Rows from block 3 of a small audio embedding model, named by matrix and row number. Rows with one number belong to one neuron. Each number is 128 + 24 x the weight over its row's rms, rounded and kept within 0 to 255. All counts start at 0.
Before each neuron's rows are labels from the 100 clips, of 14848, where the neuron reaches its highest value: "loudest band" is the band of the loudest frequency at the time of the peak. Only what is clearly more common there than usual is listed. The data: acted Russian speech (Dusha). In brackets: how many of the 100.
# fc1: MLP up (model.blocks.3.mlp.fc1.weight, 480x160), inputs 0-79
# fc2: MLP down (model.blocks.3.mlp.fc2.weight, 160x480, transposed), outputs 0-79

loudest band: 4000 to 8000 Hz (28); 500 to 1000 Hz (25)
fc1.172 [158 153 123 103 156 146 117 137 147 137 106 156 102 177 123 120 122 125 156 121 129 129 112 121 137 119 111 152  93 136 121 140  99 101 151 110 103 144 125  67 159 162 137 144 148 179 156 137 145 139 101 123 151 119 152 141  78  89 127 131 111 104 150 170 131 201  86 132 137 141 132 106 134  96 124 120 161 117 117 118]
fc2.172 [147 167 120 175 160 163 107 160 132  85  56 139 121 182 140 133 136  87 138 130 126 117 144 163 139 106 154  97 154 140 134 110 130 152 160 160 151 163 106 109 125 130 150 115 118 134 128  99 103 146 149 140 130 128 118 142 130 154 113 127 122 121 148 138 133 142 126  87 118 139 151 104 128  98  75 147 132 165 107 148]

loudest band: 250 to 500 Hz (64)
fc1.88 [125 122 121  98 137 100 148 127 109 144 163 120 138 114 148 119 126 132 159 155 135 173 101 147 108 137 111 152 165 106 133  70 100 117  70  99  96 120 112 132 158 147 153 125 191 132 164 150 166 108 117 137 142  99 164 110 158 128 126 169 134  89 115 144 127  96 120 168 111 121  96 156 129  93 103 100 172 135 116 145]
fc2.88 [ 87 115 134 137 148 179 119 143 121  97 160 144 127 134 158 146  90 138 152 119 132 127  81 168 133 121 108 165 112 114 138 117 171 103 128  66 148 131  81 118  95 114 129 118 130 177 136  95  93 156 124  84 173 139 119 138  96 154 147 121 121 120 140 124 123 146 127 130  98 117 132 115  93 129  92 167  83 159 140 152]

loudest band: 250 to 500 Hz (39)
fc1.105 [106 115 131 102 148 166 110 133 145 126  82 145 108 161  92 113 146  95 100 147 152  98 127 129 131 125 149 134 124  71  88 100 127  87 154 113 126 121 128 146 144 127 196 142 156 148 115 124 100 125 111 103 121  99 146 129 105 103 101 138  73 132 122 100 127 136 118  95  90 139 119 100 113 133  95 136 129 168  87 133]
fc2.105 [132  73 132 153 120 118 106 141  70 131 110 156  73 133  88 122 101 165 113  88 140 153 164 130 156  93 125  87  99 147 128  93  90 133 167 117  93 135 111 158 131 146 130 136 121 128 125 150 137 137 127 161 141 141 153 127 140 134 115 126 127  96 136 108 112 158 140 106 128 131 143 102 154 155 140 148 132 151 170  70]

loudest band: 500 to 1000 Hz (49)
fc1.212 [113 118 103 141 121 136 118 126 121 121 141 104 143 148 112 123 128 101 139 142 119 100  96 188 125 113 150 130 158  96 124 100 139 163 119 131 132 125 153 130 164 108 111 142 158  98 168 165 145 143 141 138 141 150 157 109 141 133  86 111  94 125 145 132 132 137 131 111 109 107 140 140 103 138  95 151 131 148 131 146]
fc2.212 [ 89 123 108  98 130 139 137 139 136 135 107 146 162 131 155 164 118 163 149 116 121 150 166 109  97 127 112  98 147 134 145 160  88 116 105 129 120 130 117 177 134 118  75 145 116 116  89 120 154 131 121 123 129 132 158 142  92  96 130 142 130 145 121 133 117 149 137 118  83 136 144 113 136 115 129 112 110 128  92 122]

loudest band: 250 to 500 Hz (43)
fc1.28 [107 147 124 126 144 166 121 112 139 115 125 137 102 136 171 111 147  92 153 173 109 160 148 112 122 126 135 166 109  80 105 127 124 129  77 110 142 144 114 155 179 112 156 123 134 110 118 174 135 105 113 149 154 106 158  92 136 140 132 165 112 100 122 148 136  98 117 113 142 134  87  86 166 116 132 140 111  97 167  88]
fc2.28 [126 115 122 129 175 166  84 146 116 154  94 138  98 117 167 127 112 150 117 110 136 138 101 190  94 116 132 110 138 162 141 129 123 138 132 110  98 138 147 125 147 109 113 123 127 124 121  80 152 116  97  99 121 138  89  76 103 102 119  98 100 152 129 126 112 110 110 113 112  81 167 139 133 121 120 133 140 165 146  94]

loudest band: 2000 to 4000 Hz (31)
fc1.409 [112 123 134 143 132 117 165 114 157 154 122 124 148 146 114 138 119 112  92 106 128  90  85 101 139  84 154  95 154 162  99 125 116  92 116  84 152 101 146 109 157  83 128 109 139 138 168 126 142 147  76 125 147  96 104 168 135 110 145 129 142 164  96 123 152  92 116  91 154 120  86 175 127 140 138 104 127 130 135 132]
fc2.409 [147 147 161 168 161  87 132 186  97 112 170 111 173 113 135 148 135 119 103 112 136  97 115  89 148 175  91 132 165 118 115 128 156 157 128 101 141 125 154 176 109 131 137 126 126 156  95 137 149 139 114 122 163 144 149 166 147 129 143 121 124 156 140 125 109 182 123 121 124 100 162 136 112 132 152 141 141 115 140 149]

loudest band: 4000 to 8000 Hz (47)
fc1.113 [146 128 119 102 125 155 122 126 168 115 130 156 113 122 158 180 130 115 101 159 121 109 135 116  79  71 140 115 143 127 127 131 123 138 141 115 124 109 144 148 102 135  87 156 112 147 137 134 167 113  69 130 120 109 130 179 147 130 127 130 165 116 102 161 109 106 136 112 152 125 140 146 174 121 122 132 150 130 107 121]
fc2.113 [104 136 101 156 149 126  99 147 138 121  85 117 123 146 183 152  94 117 139 123 108 143 133 152  78 146 126 129 107 145 155  97 118 137 126 136 152 126 152 149 162 136 115  88  88 132 134 154 196 130 106 133 135 124 116 121 126 111  97 138 144 120 160  77 100 102  82 138 145 134 102 138 136 153 159 159 120 179  80 150]

loudest band: 250 to 500 Hz (41)
fc1.76 [152 115 129 144 142 126 135 112 150 176 111 138 140 140 106 131 152 133 127 123 127 150 141 147 137 113 133 171 131 132 116 127 120 128 136 183 118 169 124 180  85 135 110 126 154  90 128 121 116 143 100 100 163 171 149 137 121 145 152 117 199  96 114 118 129 111 137 184 118 127 180  90 109  98 153 127 112 104  66 139]
fc2.76 [124 130 136 142 138  96  98  99  76 189 175 146  96 114 135 173 116 124 102 120 101 174 141 134 152 120 121 149 144 176 129 145 141 142 154 143 134 143 101 100 165 117 166  69  84 107 159 138 153 106 119 111 118 119 122  72 137  96 125 168 126 174  71 121 134  75  79 149 118  88 125 102 111 133 116 140 117 111 109 138]

loudest band: 4000 to 8000 Hz (34)
fc1.399 [149 100 119 118 148 171 147 105 138 109 123 117  91 155 121 160 141 139 114 147 114 126 181 179 121 116 168 114 128 123  87 106 105  73 117 143 121 150 106 126 127  95 136 132 139 151 143 153 123 168 121 130 151 132  76  95 161  82 131 112 109 122  94 143 145 126  65 141 107 108  98 138 133 144 130 114 147 109 146 163]
fc2.399 [ 99 110 120 164 148 119  97 110 150 170 156 172 144 115 125 156 116 118 141 122 124 121 112 130 121 116 171 159 141 156 115 123 132 128  87 131 159 123 116 133  95 124 155 128 107  88 160 110 133 124 156 125 115 116 158  92 121 137 143 112 153 116 132 132  73 146 127 123 105 161 134  97 217 123 159 116  86  79 143 138]

loudest band: 250 to 500 Hz (69)
fc1.316 [174 107 122 131 157  92 152 141 129 156 136 152 175 172 134 168 137 110 111 155 134 143 112 114 132 159 114 150  80 122 158 149 109 143 135  81 118  62 135 106 127 124 134  86 153 140 140 119 115 126 154 127  74 119 108 138  99 139 102 145 132 114  87 139  89 153 145 131 112 149 117 130  80 129 129 106 159 115 130 119]
fc2.316 [122 165 169 102 115 140 131 128 113 138 128 141 158 155 141 143 115 133  84 103 156 141 153 112 120  96 145 100 149 121 139  83 153 132 160 144 117 144 117  73 106 132 146 178 141 118  91 136 168 130 128 117 124 151 178 159 105  86 176 149 130 147 138 150 123 115 111  55 106  85 121 114 116 143 113 129  94 140 134 147]

loudest band: 500 to 1000 Hz (46)
fc1.116 [ 89 107 112 144 166 125 165 159 129 187 131  99 189 147 144  97 114 173 100 136 130 150  87 119  93 136 119 138 116 133 108 129 115 159  94  65 109 108 131 112 115 136 114 164 159 149 164 151 103 136 111 138 113 134  89 134 135 145 121 121 117 139 122 118 124 126 124 155 113 108 141 125 169 115 136 138 108 116 144 143]
fc2.116 [152 124 127 108 121 133 131 141 125 128  79  80 121  98 109 116 147 115 172 124 132 152 145  97 101  89 162 159 189 164 120 153 110 188 100 130 148 152 125 156 112 133 138 101 183 124  83 152 133 113 126 123 107 119 162 163 120 142 139 126 186 151 141 175 149 148 104 125 137 110 136 139 134 121  71 109 138 113 109 144]

loudest band: 4000 to 8000 Hz (39)
fc1.249 [ 86 125 128 103 117 134  94 103 123  76 136  95 126 102 119  99 148 125 117 146 145 123 142 153 160 130 113 100 125 145 138 102  90 137 191 143 117 130 148 110 111 164 156 132 123 138  75 158 178 128  92 161 137 145 122 162 135 150 138 107 130 104 115 168 155 172  85  92 165 139 128 121 112 172 145 142 106 148 141 135]
fc2.249 [115 114  73 178  83  96 126 123 112 128 122 136 147 134 161 142 133 120 141 127 176 145 122 117 187 185 126 106 137 162 172 118 143 173 117  97 119 143 147 144  94 105 115 107 127 135 166  93 165 139 121 121 152 114 168  80 142 141 132 101 109 121 135 122 103 149 119 113 141 124 155 146 117 124 178 112 105 162 119 121]

loudest band: 250 to 500 Hz (40)
fc1.27 [128 151 161 121  82 130 169 126 104 131  97 162 105  92 164 117 155 110 101 136 112 135 169 147 124 100 159 129 126 121 148 132 177 176 157  96 147 196 130 105 110  90  70 149 124 143 112  77 134  89 146 122 114  99 116 134 179 101 114 124  97 151 154 123 154 142 116 169 111 145 128 114  83 112 135 140 102 131 128 139]
fc2.27 [122  98 102 162 173 170 116 121 146 113 172 114 172 152  69 149 114 138 164 110 132 147  91  99 136 134  88 127 162 139  99 146 143 112 133 170  93 102 111 186 159 138 172 122 122 104 123 178 131 145  94  87 137 106 123 132 110 113 104 163 141 117  67 138 139 132 104 129 130 138 112 130 141 131 141 121 158 106 124 116]

loudest band: 2000 to 4000 Hz (31); 4000 to 8000 Hz (28)
fc1.106 [ 88 131 139 120 120 119 103 140 138  86 156 147 123 120  83 110 131  93 171 130 105 155 125 119 168 152 142 118 123 122 126  82  90  88 131 125  98 148 151 132 108 103 149 158 127 115 134 125 110 140 124  92 158 135 133 147 123 116 122 163 114 170 116 121 147 124 137 164 122 159 152 114 168 100  79 121 179 106 114 154]
fc2.106 [166  93 148 132 140 134 127  83 123 191 120 130 102  68 111 122 110 121  95 128 137 114 130 149 149 129 137 114 132 133 113 113 122  95 144 100 159 118 123  85 136 102 141 118  95 132  93 119 101  79 172 111 171 118 116 133 117  87 124  67 112 129 134 125 126 149  78 120 161 163 126 114 122 160 120  99 127  87 129 110]

loudest band: 4000 to 8000 Hz (48)
fc1.331 [109 128  95 146 106 132 153 114 140 108 154 143 145 140 134 109 159 116 141 113 120  98 136 112 122 136 100  71 158 186 145 119 123 138 113 134 162 156 133 129  81 116 119 153 125 112 119 125 187 151 102 143 160  87 151  66 105  99 160 135  63 129 118 116  95 114 122 131 126 141 160 168 112  83 105 126 119 107 122 125]
fc2.331 [106  95 132 123 129  96 116 130 166 117 101 114 130 119 117 168 154 152 133  75 113 126  97 116 122  50 127 103 139 122 120 126 137  96 115 128 114 109 135 114 130 142 122 116 104 114 147 123 106 133 149 109  96 118 127 142 144 106 154 109 180 109 147 113 121 159 129 150 113 118 167 134 105 127  99 133 159  97 131 121]

loudest band: 500 to 1000 Hz (35)
fc1.426 [108  87 169 129 153 146 118 129 123 160  92 156 128 161 136 200 120 152 157 123 125 134 145 118 126 102 151 135 152 118 120 128 104 125  94 123 130 130 112 105  88  87 165 155 125 149  95 145 130 117 114  77 152 104  90 114 119 142 123 106 135 123 146 130 119 113 144 116 145 125 124 111 169 118 127 149  77 121 110 169]
fc2.426 [132 114 148 111 117 120 133  83  87 154 124 105 161 114 130 117 150 149 110 127 140 101 136 139 117 155 133 126 123 123  99 133 131 123 127 119 105 125 151 122 131 137 124 119  83 128 131  73 119 134  89 125 141 112 119 102 147 139 110 146 128 168 158 156 130 181 107 152 148 153 136 129 141 141 139 125 138 149 110 117]

loudest band: 2000 to 4000 Hz (30)
fc1.374 [135 142 139 151 138 176 163 166 163 145 108 103 129  99 125 102  88 105  67  92 149 110 129 132 167 133 145  85 142 151 112 134 149 104 133  99 146 143 107 142 134  96 129 138 186 105 112 144 143 125 143  91 135 111 163 128 104 140 149 144 118 154 110 204 117 120 136 124 142 161 127 121 112 112 122 146 154 152 150 140]
fc2.374 [127 136 108 153 148 161 112 145  99  96 151 128 159 121 112  93 148 154 154 116 117 128 100 110 183 123  83 135 181 127 112 108 154 129 142 151 113 122 155 159 161 120 141 119  83 121 107 156 150  74 119 124 102 139 145 116 134 141 158 120 114 141 108 114 151 141 103 128 114 114 103 114 102 126 151 126 152 115 132 110]

loudest band: 500 to 1000 Hz (25)
fc1.367 [107 112 149 111 158  88 129 134 124 109 166 144 153 122 148 152 108 137 106 136 119 121 131 202 137 130 157 116 140 148 116 134 141 129 172 133 150  88 142 104  98 144 137 102  85 161  83  97 141 111 165 133  71  74 124 143 128 100 105 131 164 172 157 112 100 129  95 124 132 145 110 129 121 126 107 100 141  93 105 155]
fc2.367 [135 131 151 165 145 114 118 130  96 147 158 127 137 131 126  97 107 132 147 106 176 111  96 115 120 130 163 152 152 151 115 159 117 151 135 133 125 146 142 168 148 125  84 102 132 129 142 135 144 191 119 114 130 100 119 174 125  97 140 112 166 102 119  96  94 173 123  83 157 186 127 148 128 137 157 176 109 143 113 134]

loudest band: 4000 to 8000 Hz (33)
fc1.38 [156 136 122 156 140 136 111 138  88 140  93 118 124 127 122  98 134  65 127 122 130 126 116 136 168 123 112 130 125 154 111  96 112 114 161 109  96  93  93 147 126 128 108 136 122 104 162 147 106 142 117 148 179 150 118 119 139 105 131 104 138 143 138  92 106  76  68 106 115 140 147 171 141 101 163 105 118 157 110 163]
fc2.38 [145 103 141 142 149 112 102 142 114  93 139 151 138 179 186 183  99 181 119 165 117 111 151 143 161  90 133 141 115 142 142 141  91 119 112 127 170 126 126  81 153  91 136 163 149 157 125 114 143 135  89 115 113 162 124 147 130 122 127 129 115  90 142 148 113 144 150 128 126 154 122 103 102 117 124 148 126 154 121 139]

loudest band: 500 to 1000 Hz (32)
fc1.336 [ 97 129  97 133 111 126 135 151 150 203 109 123 162 144 107 101 133 141 116 132 135 135  85 140 122 132 137 109 116  71 158 148 151 158 100 157 140 160 108 150 103  91 154 158 127 113 100 145 108 122 130 109 121 134  98 139 100  73 109 164 145 134 147 137 169 133 143 124 137 146 146 103 154 108  91 137 131 118  84 122]
fc2.336 [160 133 144 143 132 165 119 112 106 158 165 121 134 135 115  99  93 108 115  79 143 160 158 125 116 126 147 128  83 119 139 132 117 132 110 104 154  77 131  88 113 142 141 107 169 118 148 128  70 125  92 139 107 178 130  97 143 113 151 147 179 149 118 126 181 136 136 111 143 152 117 125 123 165 109 116 173 119 134 149]

loudest band: 1000 to 2000 Hz (25)
fc1.267 [127  97 112 108 127 108 126  86 133 142 149  73 126 123 138 143  98 106 133 173 163 168 126 106 107  85 123  85 122 113 127 156 132 110 131 132 143 107 141 112 143 134 123 146 153 142 105 163 122 144 122  61 144 143 157 125 140 178 135 176 101 160 141 159 111 125 131 129 150 110  80 111 107 154  56 126 151 117 128 142]
fc2.267 [153 118 123 125 113 124 162  79 118 105 116 154 140 145 154 116 158  94 123 109  86 111  97 100 109 123 124 135 118 120 116 144 111 133  76 163 128 162 122 111 151 160 140 152 124 131  73 121  86 137  94 136  77 131 113 122 158 122 112 131 142 122 135 120 131 111 170 149 138 104 164 160 116 129 188 136 121 125 111  98]

loudest band: 4000 to 8000 Hz (32)
fc1.415 [172 151 104 135  96 158  85 162 144  85 120 113 139 115 139 117 111 151 143 139 147 118 129 124 141  86 153 112 171 135 139  83 142 100 160 110 113 146 114 132 139 164 152 125 121 128 116 122 110 140 178 178 141 132 104 157 138 176 138 126 111 162  80 119 115 114 128 129 113 165 123 135 183 109 146 118 126 142 131 137]
fc2.415 [145  99 157 121 139  76 127 155 191 151 139 123 117 110 184 135 128 100 151 137 108  83 127 171 142 117 158 147 140 134 103 130  99 144 121 112 122  80 151 127 129 105  67 145 154 134 124 150 143 141 136 105 106 174 112 105 144 131 115 129 142 122 128 144 110 151 115  99 143 131 130 110 126 123 146 137 110 106 133 141]

loudest band: 250 to 500 Hz (41)
fc1.221 [109 143 129 127  77 164 137 118 101 103 137 138 124 117 136 128 127  71 132 119 136 129 160 128 101 126 109 134 153 117 142 134 142  95 117 126 102 192 141 131 104 117 118 115  87 138 147 117 103 119 136 129 120 107 146 149 147  89 148 121 113 172 126 126 135  76 122 161 102 115 131  76 119 111 107 107 151  72 163 151]
fc2.221 [110 123 161 156 117 151 153 103 111 131  86 119  81 148 112 123 169 135 124 157 128 111 123 125 132 101 122 109 134  90 106 153  89 146 128 144 121 103 100 117 149 120 140  96 108 132 139 120  87 163 122  98 131 140 118 149 101 134 112 112 123 115  91 164 104 132  90 150 171 124 110 123 148 154 154  92 166 126 160 115]

loudest band: 250 to 500 Hz (42)
fc1.359 [131  73  96 157 101 145 112 130 137 152 120 134 111 133 128 115 138 125 124 167 144 180 118 143 129 131  91 122 123 101 130 163 157 111 150 109 168 119 114 144 143 107 185 138 135 126  86 158 116 154 145 108 167 117  96 145 142 137 107 136 110  84 104 123 149 159 153  95 123  95 107 114  90 120 113 148 169 153 130  71]
fc2.359 [133 117 150 131 111 128 134 143 147 116 199 122  84 131 142  90 104 139 125 158 112 141 134 109 147 102 138 132 134  99  94 108 131 147  99 150 161 135 113 148 110 135 147 117 112 148 136 146 140 170 113 101 122 133 139 115 138 143 130 152 113  88 152 144 130 129 125 124 126 130 102 103 129  87 103 123 135 139 110 162]

loudest band: 250 to 500 Hz (58)
fc1.452 [159 150 161 144 162 129 129 107  90 130 109 133 169 111 129 130 150 106 124 121 144 116 103 180 135 177 120 166 176 101 107 125 106  95 150 130 109 130 113 173 134 159 113 127 103 141  97 162 130 158 138 131 154 126 148 160 149 164 141 127 113 102 100 122 151  63 149 170  95  94 125  97 115 111 102 116 141  89 135 123]
fc2.452 [151 143 126 122 105  86 138  91 126 109 200 116 120 137 112  97 100 141 121  77 140 106  92 176 164  76 152 159 114 126 132 168 117 112 142 150 124 139 134 122 131 149 134  87  88 107 132 124 122 115 114 151 124 109 117 105 124 128 172 139 143 147 144 129 138  69 138 143 116 134 116 133 114 137  95 142 150 141 148 155]

loudest band: 4000 to 8000 Hz (31)
fc1.21 [124 171 157 136  94 110 123 144 150 143 154  97 150  74 116  96 121  99 130  90 155 118 115 108 144 150 110 146 133 108  88  97 105 140 135 114 104 102 165 114 133 114 137 132  74 133 101 151 144  78 116 108 110 144  96 147 134 102 138 109 109 114 113 151 173 124 111  88 117 183 163 133 122 145 117 164 130 149 148 159]
fc2.21 [172 144 113  89 139 122 170 114 123  93 132 112 126 119  90 146 108 112 149 107 171 175  95 146 111 104 127  98 151 111 148 133 116 164 152 100 205 115 107 151 119 160 168 125 109 132 106 148 151 167 100 109 103 132 159 116 124 124 146 156 144 157 125 135 132 156 173 103 153 125 126  73 120 110 114  92  94 118 112 159]

loudest band: 500 to 1000 Hz (29)
fc1.101 [115 119  95 108 130 160 104 148 103 144 146 123 123 125 100 128 138 166 159 155 161 134  85 144 160 126 140 108 139 113 151 138  98 171 154 134 149  81 149 142 116 112  91 107  96 149 167 156 152 175 118 108 142 111 162 176 116 149 142 105 118 121 152 139 137  96 125 142  85 151 123  81 152 154 155 117 106 132 148 149]
fc2.101 [141 100 155  95 108 101 137 128 111 133 168 142 112 162 117 112 126 109 118 127 126 133 150 138  88  99 128 142 128 145 121  78 109 146 176 153 129 121 146 179  88 140 129 178 155 145 113 105 109  97 168 143  83 148 134 135  81 129 145 172 104 142 117 132 124 160 120 101 155 120 126 117 114 104 112 134 141 109 133 154]

loudest band: 500 to 1000 Hz (34)
fc1.396 [144 138 152 161  92 113 122  58 121 128 159 105 146 108 132 121 166 110 123 144 142 178  98 127 122 144 124  91 123 120 116 156 156 166 140  89 150 122 188 120 111 170 126 150 135 118 162 114 164 173 162 115 155 108 144 147 136  84  81 101 158 113 133 138 138 162 140 100 163 120 158 129 143 106 121 159 138 148 108 126]
fc2.396 [144 124 153 157 128 163  98 114 131 116 127 114 175 121 124  86 146 166 156 147 107  87  97 116 125 122 138  76  94 118 135  79 126 132 120 121 148  92 142 160 120  81 140 162 136 136 117 122 139 109 129  92 140 114  99 107 134 100 131 142  67 130  91 133 150  69 104  86 131 123 129 127 117 149 113 101 157 121 135 156]

loudest band: 250 to 500 Hz (44)
fc1.139 [136 129 116 111 106 120 125 153 148 116 174 150 111 151 156 174 110  92 165 152 133 127  87 131 136 113 115 112 139  99  76 156 118 137  90 148 142 131 150 126 107 161 126 110 112 125 154 105 143 114 138  99 135 121 151 103 136 167  85  97 136 122 156 170 171 142 195 117  95 167 118 127 126 149  95 157 159 151 135 134]
fc2.139 [117 118 152 144 120 146 131 160 145 116 118  77 138 155  95 161 136 107 151 139 132 131 116 124  95 122  97 109 137 119 169 125 146 131 112 102 132  67 134 158 169 130 149 152 126 163 181 114 111 106 117 125 174 120 125 148 114 166 163 151 157 135 101  95 107 151 154 136 128 120 111 169 125 130 174  40 130  96 113 122]

loudest band: 4000 to 8000 Hz (44)
fc1.241 [153 104  91 144 125 134  90 106 125 100 181 120 132 119 129 135 115 154 126 115 143 129 136 130 127 134 131  97 138 143 119 117 108 138 142 140 130 135 107 137 153  91 103 153 120  89  85 124 158 148  93 159 153 152 145  86 156 121 102 124 115 131 157 167 118 169 126 129  97 117  89 131 124 131 104 119 155 164 106 149]
fc2.241 [139 131  93  91 172 141 133  91 133 109 104 122 129 129 130 150  95 126 115 142  95 113 146 162 141 109 140 110 163 144 143 175 110 116 139 162 118 139 164 151 191 150 128 113  96 114 117 171 107 106 131 106 152 156 139 134 160 139 131 100 137 118 140 100 124 149 134 114 112 113 130 156  94 105 112 162 116 111 154 107]

loudest band: 500 to 1000 Hz (31)
fc1.121 [ 99  74 121 112  52 140 133 154 104 150 105 165 116  88 149 118 150 148 120 137 137 174 138 147 130 105 106  95 144 145 134 132 154 125 100  97 118 110 107  98 128 131 107 143 160 133 119 109 167  69 125 135 112 110 156 142 105  83 115 115  67 125 132  79 138 165 150 132 129 136 158 145 124 111 154 125 158 114 111  91]
fc2.121 [119 152 151 121 116 149 104  71 158  90 129 119 142 167  89 142 146  74 163  80 129  89 147 127 105 148 150 124 101 142  93 105 162 149 148 114  60 112 131 135 136 108 135 115 121 129 134 144 135 216 144 140 146 100 106 162 153 152  94 151 144 142 111 149 141 122 116 145 135 120 111 101 122 140 152 157  75 113 128 140]

loudest band: 500 to 1000 Hz (33)
fc1.245 [ 94 163 104  87 135 125 113 144 134 145 143 134 108 182  61 136 123 112 134 143 151 129  99 156 133 131 132 152 135 135 162 114 151 113 141 164 138 106 148 135 106  91 100 126 147 139 129 135 133 174  96 137 109 123 129 142 120 140  90  95 121 132 169  99  50 123 138 130  90 115 126 124 120 138 127 131 157 125 102 121]
fc2.245 [126 137 109 110 139  93 135 124  86 143 125 149 157 129 120 164 172  94 130 113  98 143 112 139 158 113  90 123 114 129 139  72 148 134 125 113  97 127  79 116  74 133  96 126 184 142 119 147 135 109 118 180 130 137 125 127 150 132 156 119 145 134  96 141 165 148 114 139 130 110 150 137 156 102 142 111 121  92 134 149]

loudest band: 4000 to 8000 Hz (78)
fc1.133 [167 123 146 100 139  99 136 180 172 152  98 124 144 112 149 127 175  99 103 130 119 157 142 106 158 135 109 101 132 123 177 157 123 116 107 158 104 118 129 118 140  95 140 105 135 111 110 106 149 125  82 130 156 137 122 144 136 103 118 118 142 130 138 105 146 111 121 114 103 146 133 159 163 174  92 143 147 112 113 173]
fc2.133 [123 157 102 144 143 120  97 116  85 102 128 121  92 134 138 141 144 141 154 163 113 111 119 154 136  96 170 165 139 158  98 134 113 142 120 176 127 163 135 136 131 113 169 129 169 175  75  94 133 126 176 152 139 112  80 139 129 156 142 126 105 162 149  93  92 106 104 131 176 149 129 122 105 172 157 113  85 127 122 145]

loudest band: 4000 to 8000 Hz (25)
fc1.324 [151 103 138 100 105 164 107 128 139 137 149 141 160 135 112 146 139 119 121 148 121 112 118  87 135 123 138 118 122  93  67 125 125 137 138 120 136 111 150 108 140 113  95 109 105  84 133 130 141 135 146 140 147 160 143 178 114 111 103  89 156  98 134  97  90 124 131 154 120 121 100 109 135 131 100 119 126 193 140 120]
fc2.324 [129 115 172 144 124 135 101 127 103 149 154 137 110  98 180 113 119 170 125 130 135 103 114 128  65 138 135 132 162 153  86 126 121 128 148 151 140 139 186 134  92 102 150 110 131 175 144 140  99 107 101 157  95 103 111 119 140  96 100 149 116 154 122 114  91 135 116 101 112  96 127 127 124 123 127 128 115  88  67  94]

loudest band: 4000 to 8000 Hz (37)
fc1.389 [137  89 101 124 151 131 140 121 145 143 128 102 127 126 164 108 116 170 127 163 130 125 137 118 172 110 101 118 111 126 187 105  68  90 113 109 123 109 135  88 107 112 118 149 121  97 142  89 131 167 154 101 133  93 125  85 147 102 147 123  97 141 111 109 106 128 151 100 131 138  96 160 150 143  99 122 109 112  95 192]
fc2.389 [ 85 126 128 162 125 123 134 150 152 114 111 137  83 104 100 131 103 170  96 118 132  93  88 121 107 108 106 138  93 129 112 138  81 129 114 117 172  97 113 166 119 144 141 107 133 159 104 134 118  86 116 144 134 182 109 105 127 129 118 125 131  89 107 126 121 129 126 168 123  96 119 160 122 117 140 121 132 154 129 130]

loudest band: 4000 to 8000 Hz (25)
fc1.159 [136 126 144 133 171 153 140 119  82 125  87 118 183 129 142 134 135 114 185 182 125 162 123 168  90 107 101 102 103 129 124 137 112 171 158 126  92  88 119 114 106 137 175 124 118 139 142 130 101 133 121  71 111 133 139 137 103 108 126 108 125 141 137 141  96 151 125 133 132 131 120 141 111  98 159 130 118 110 124 148]
fc2.159 [126 146 103 115 143 118 145 132 174 134  85  97  96 172 149 125 132 125 130 117 144 121 172 115 144 161 141 145 137 118  75 116  39 135 120 107 138 179 124 136 152 132 142 133 139 119 106 149 129 164 147 144 146 119 116 181  97  98  91 119 121 119  88 158 110 141 113  87 111 135 105 133 154 112 119 112 104 136 136 148]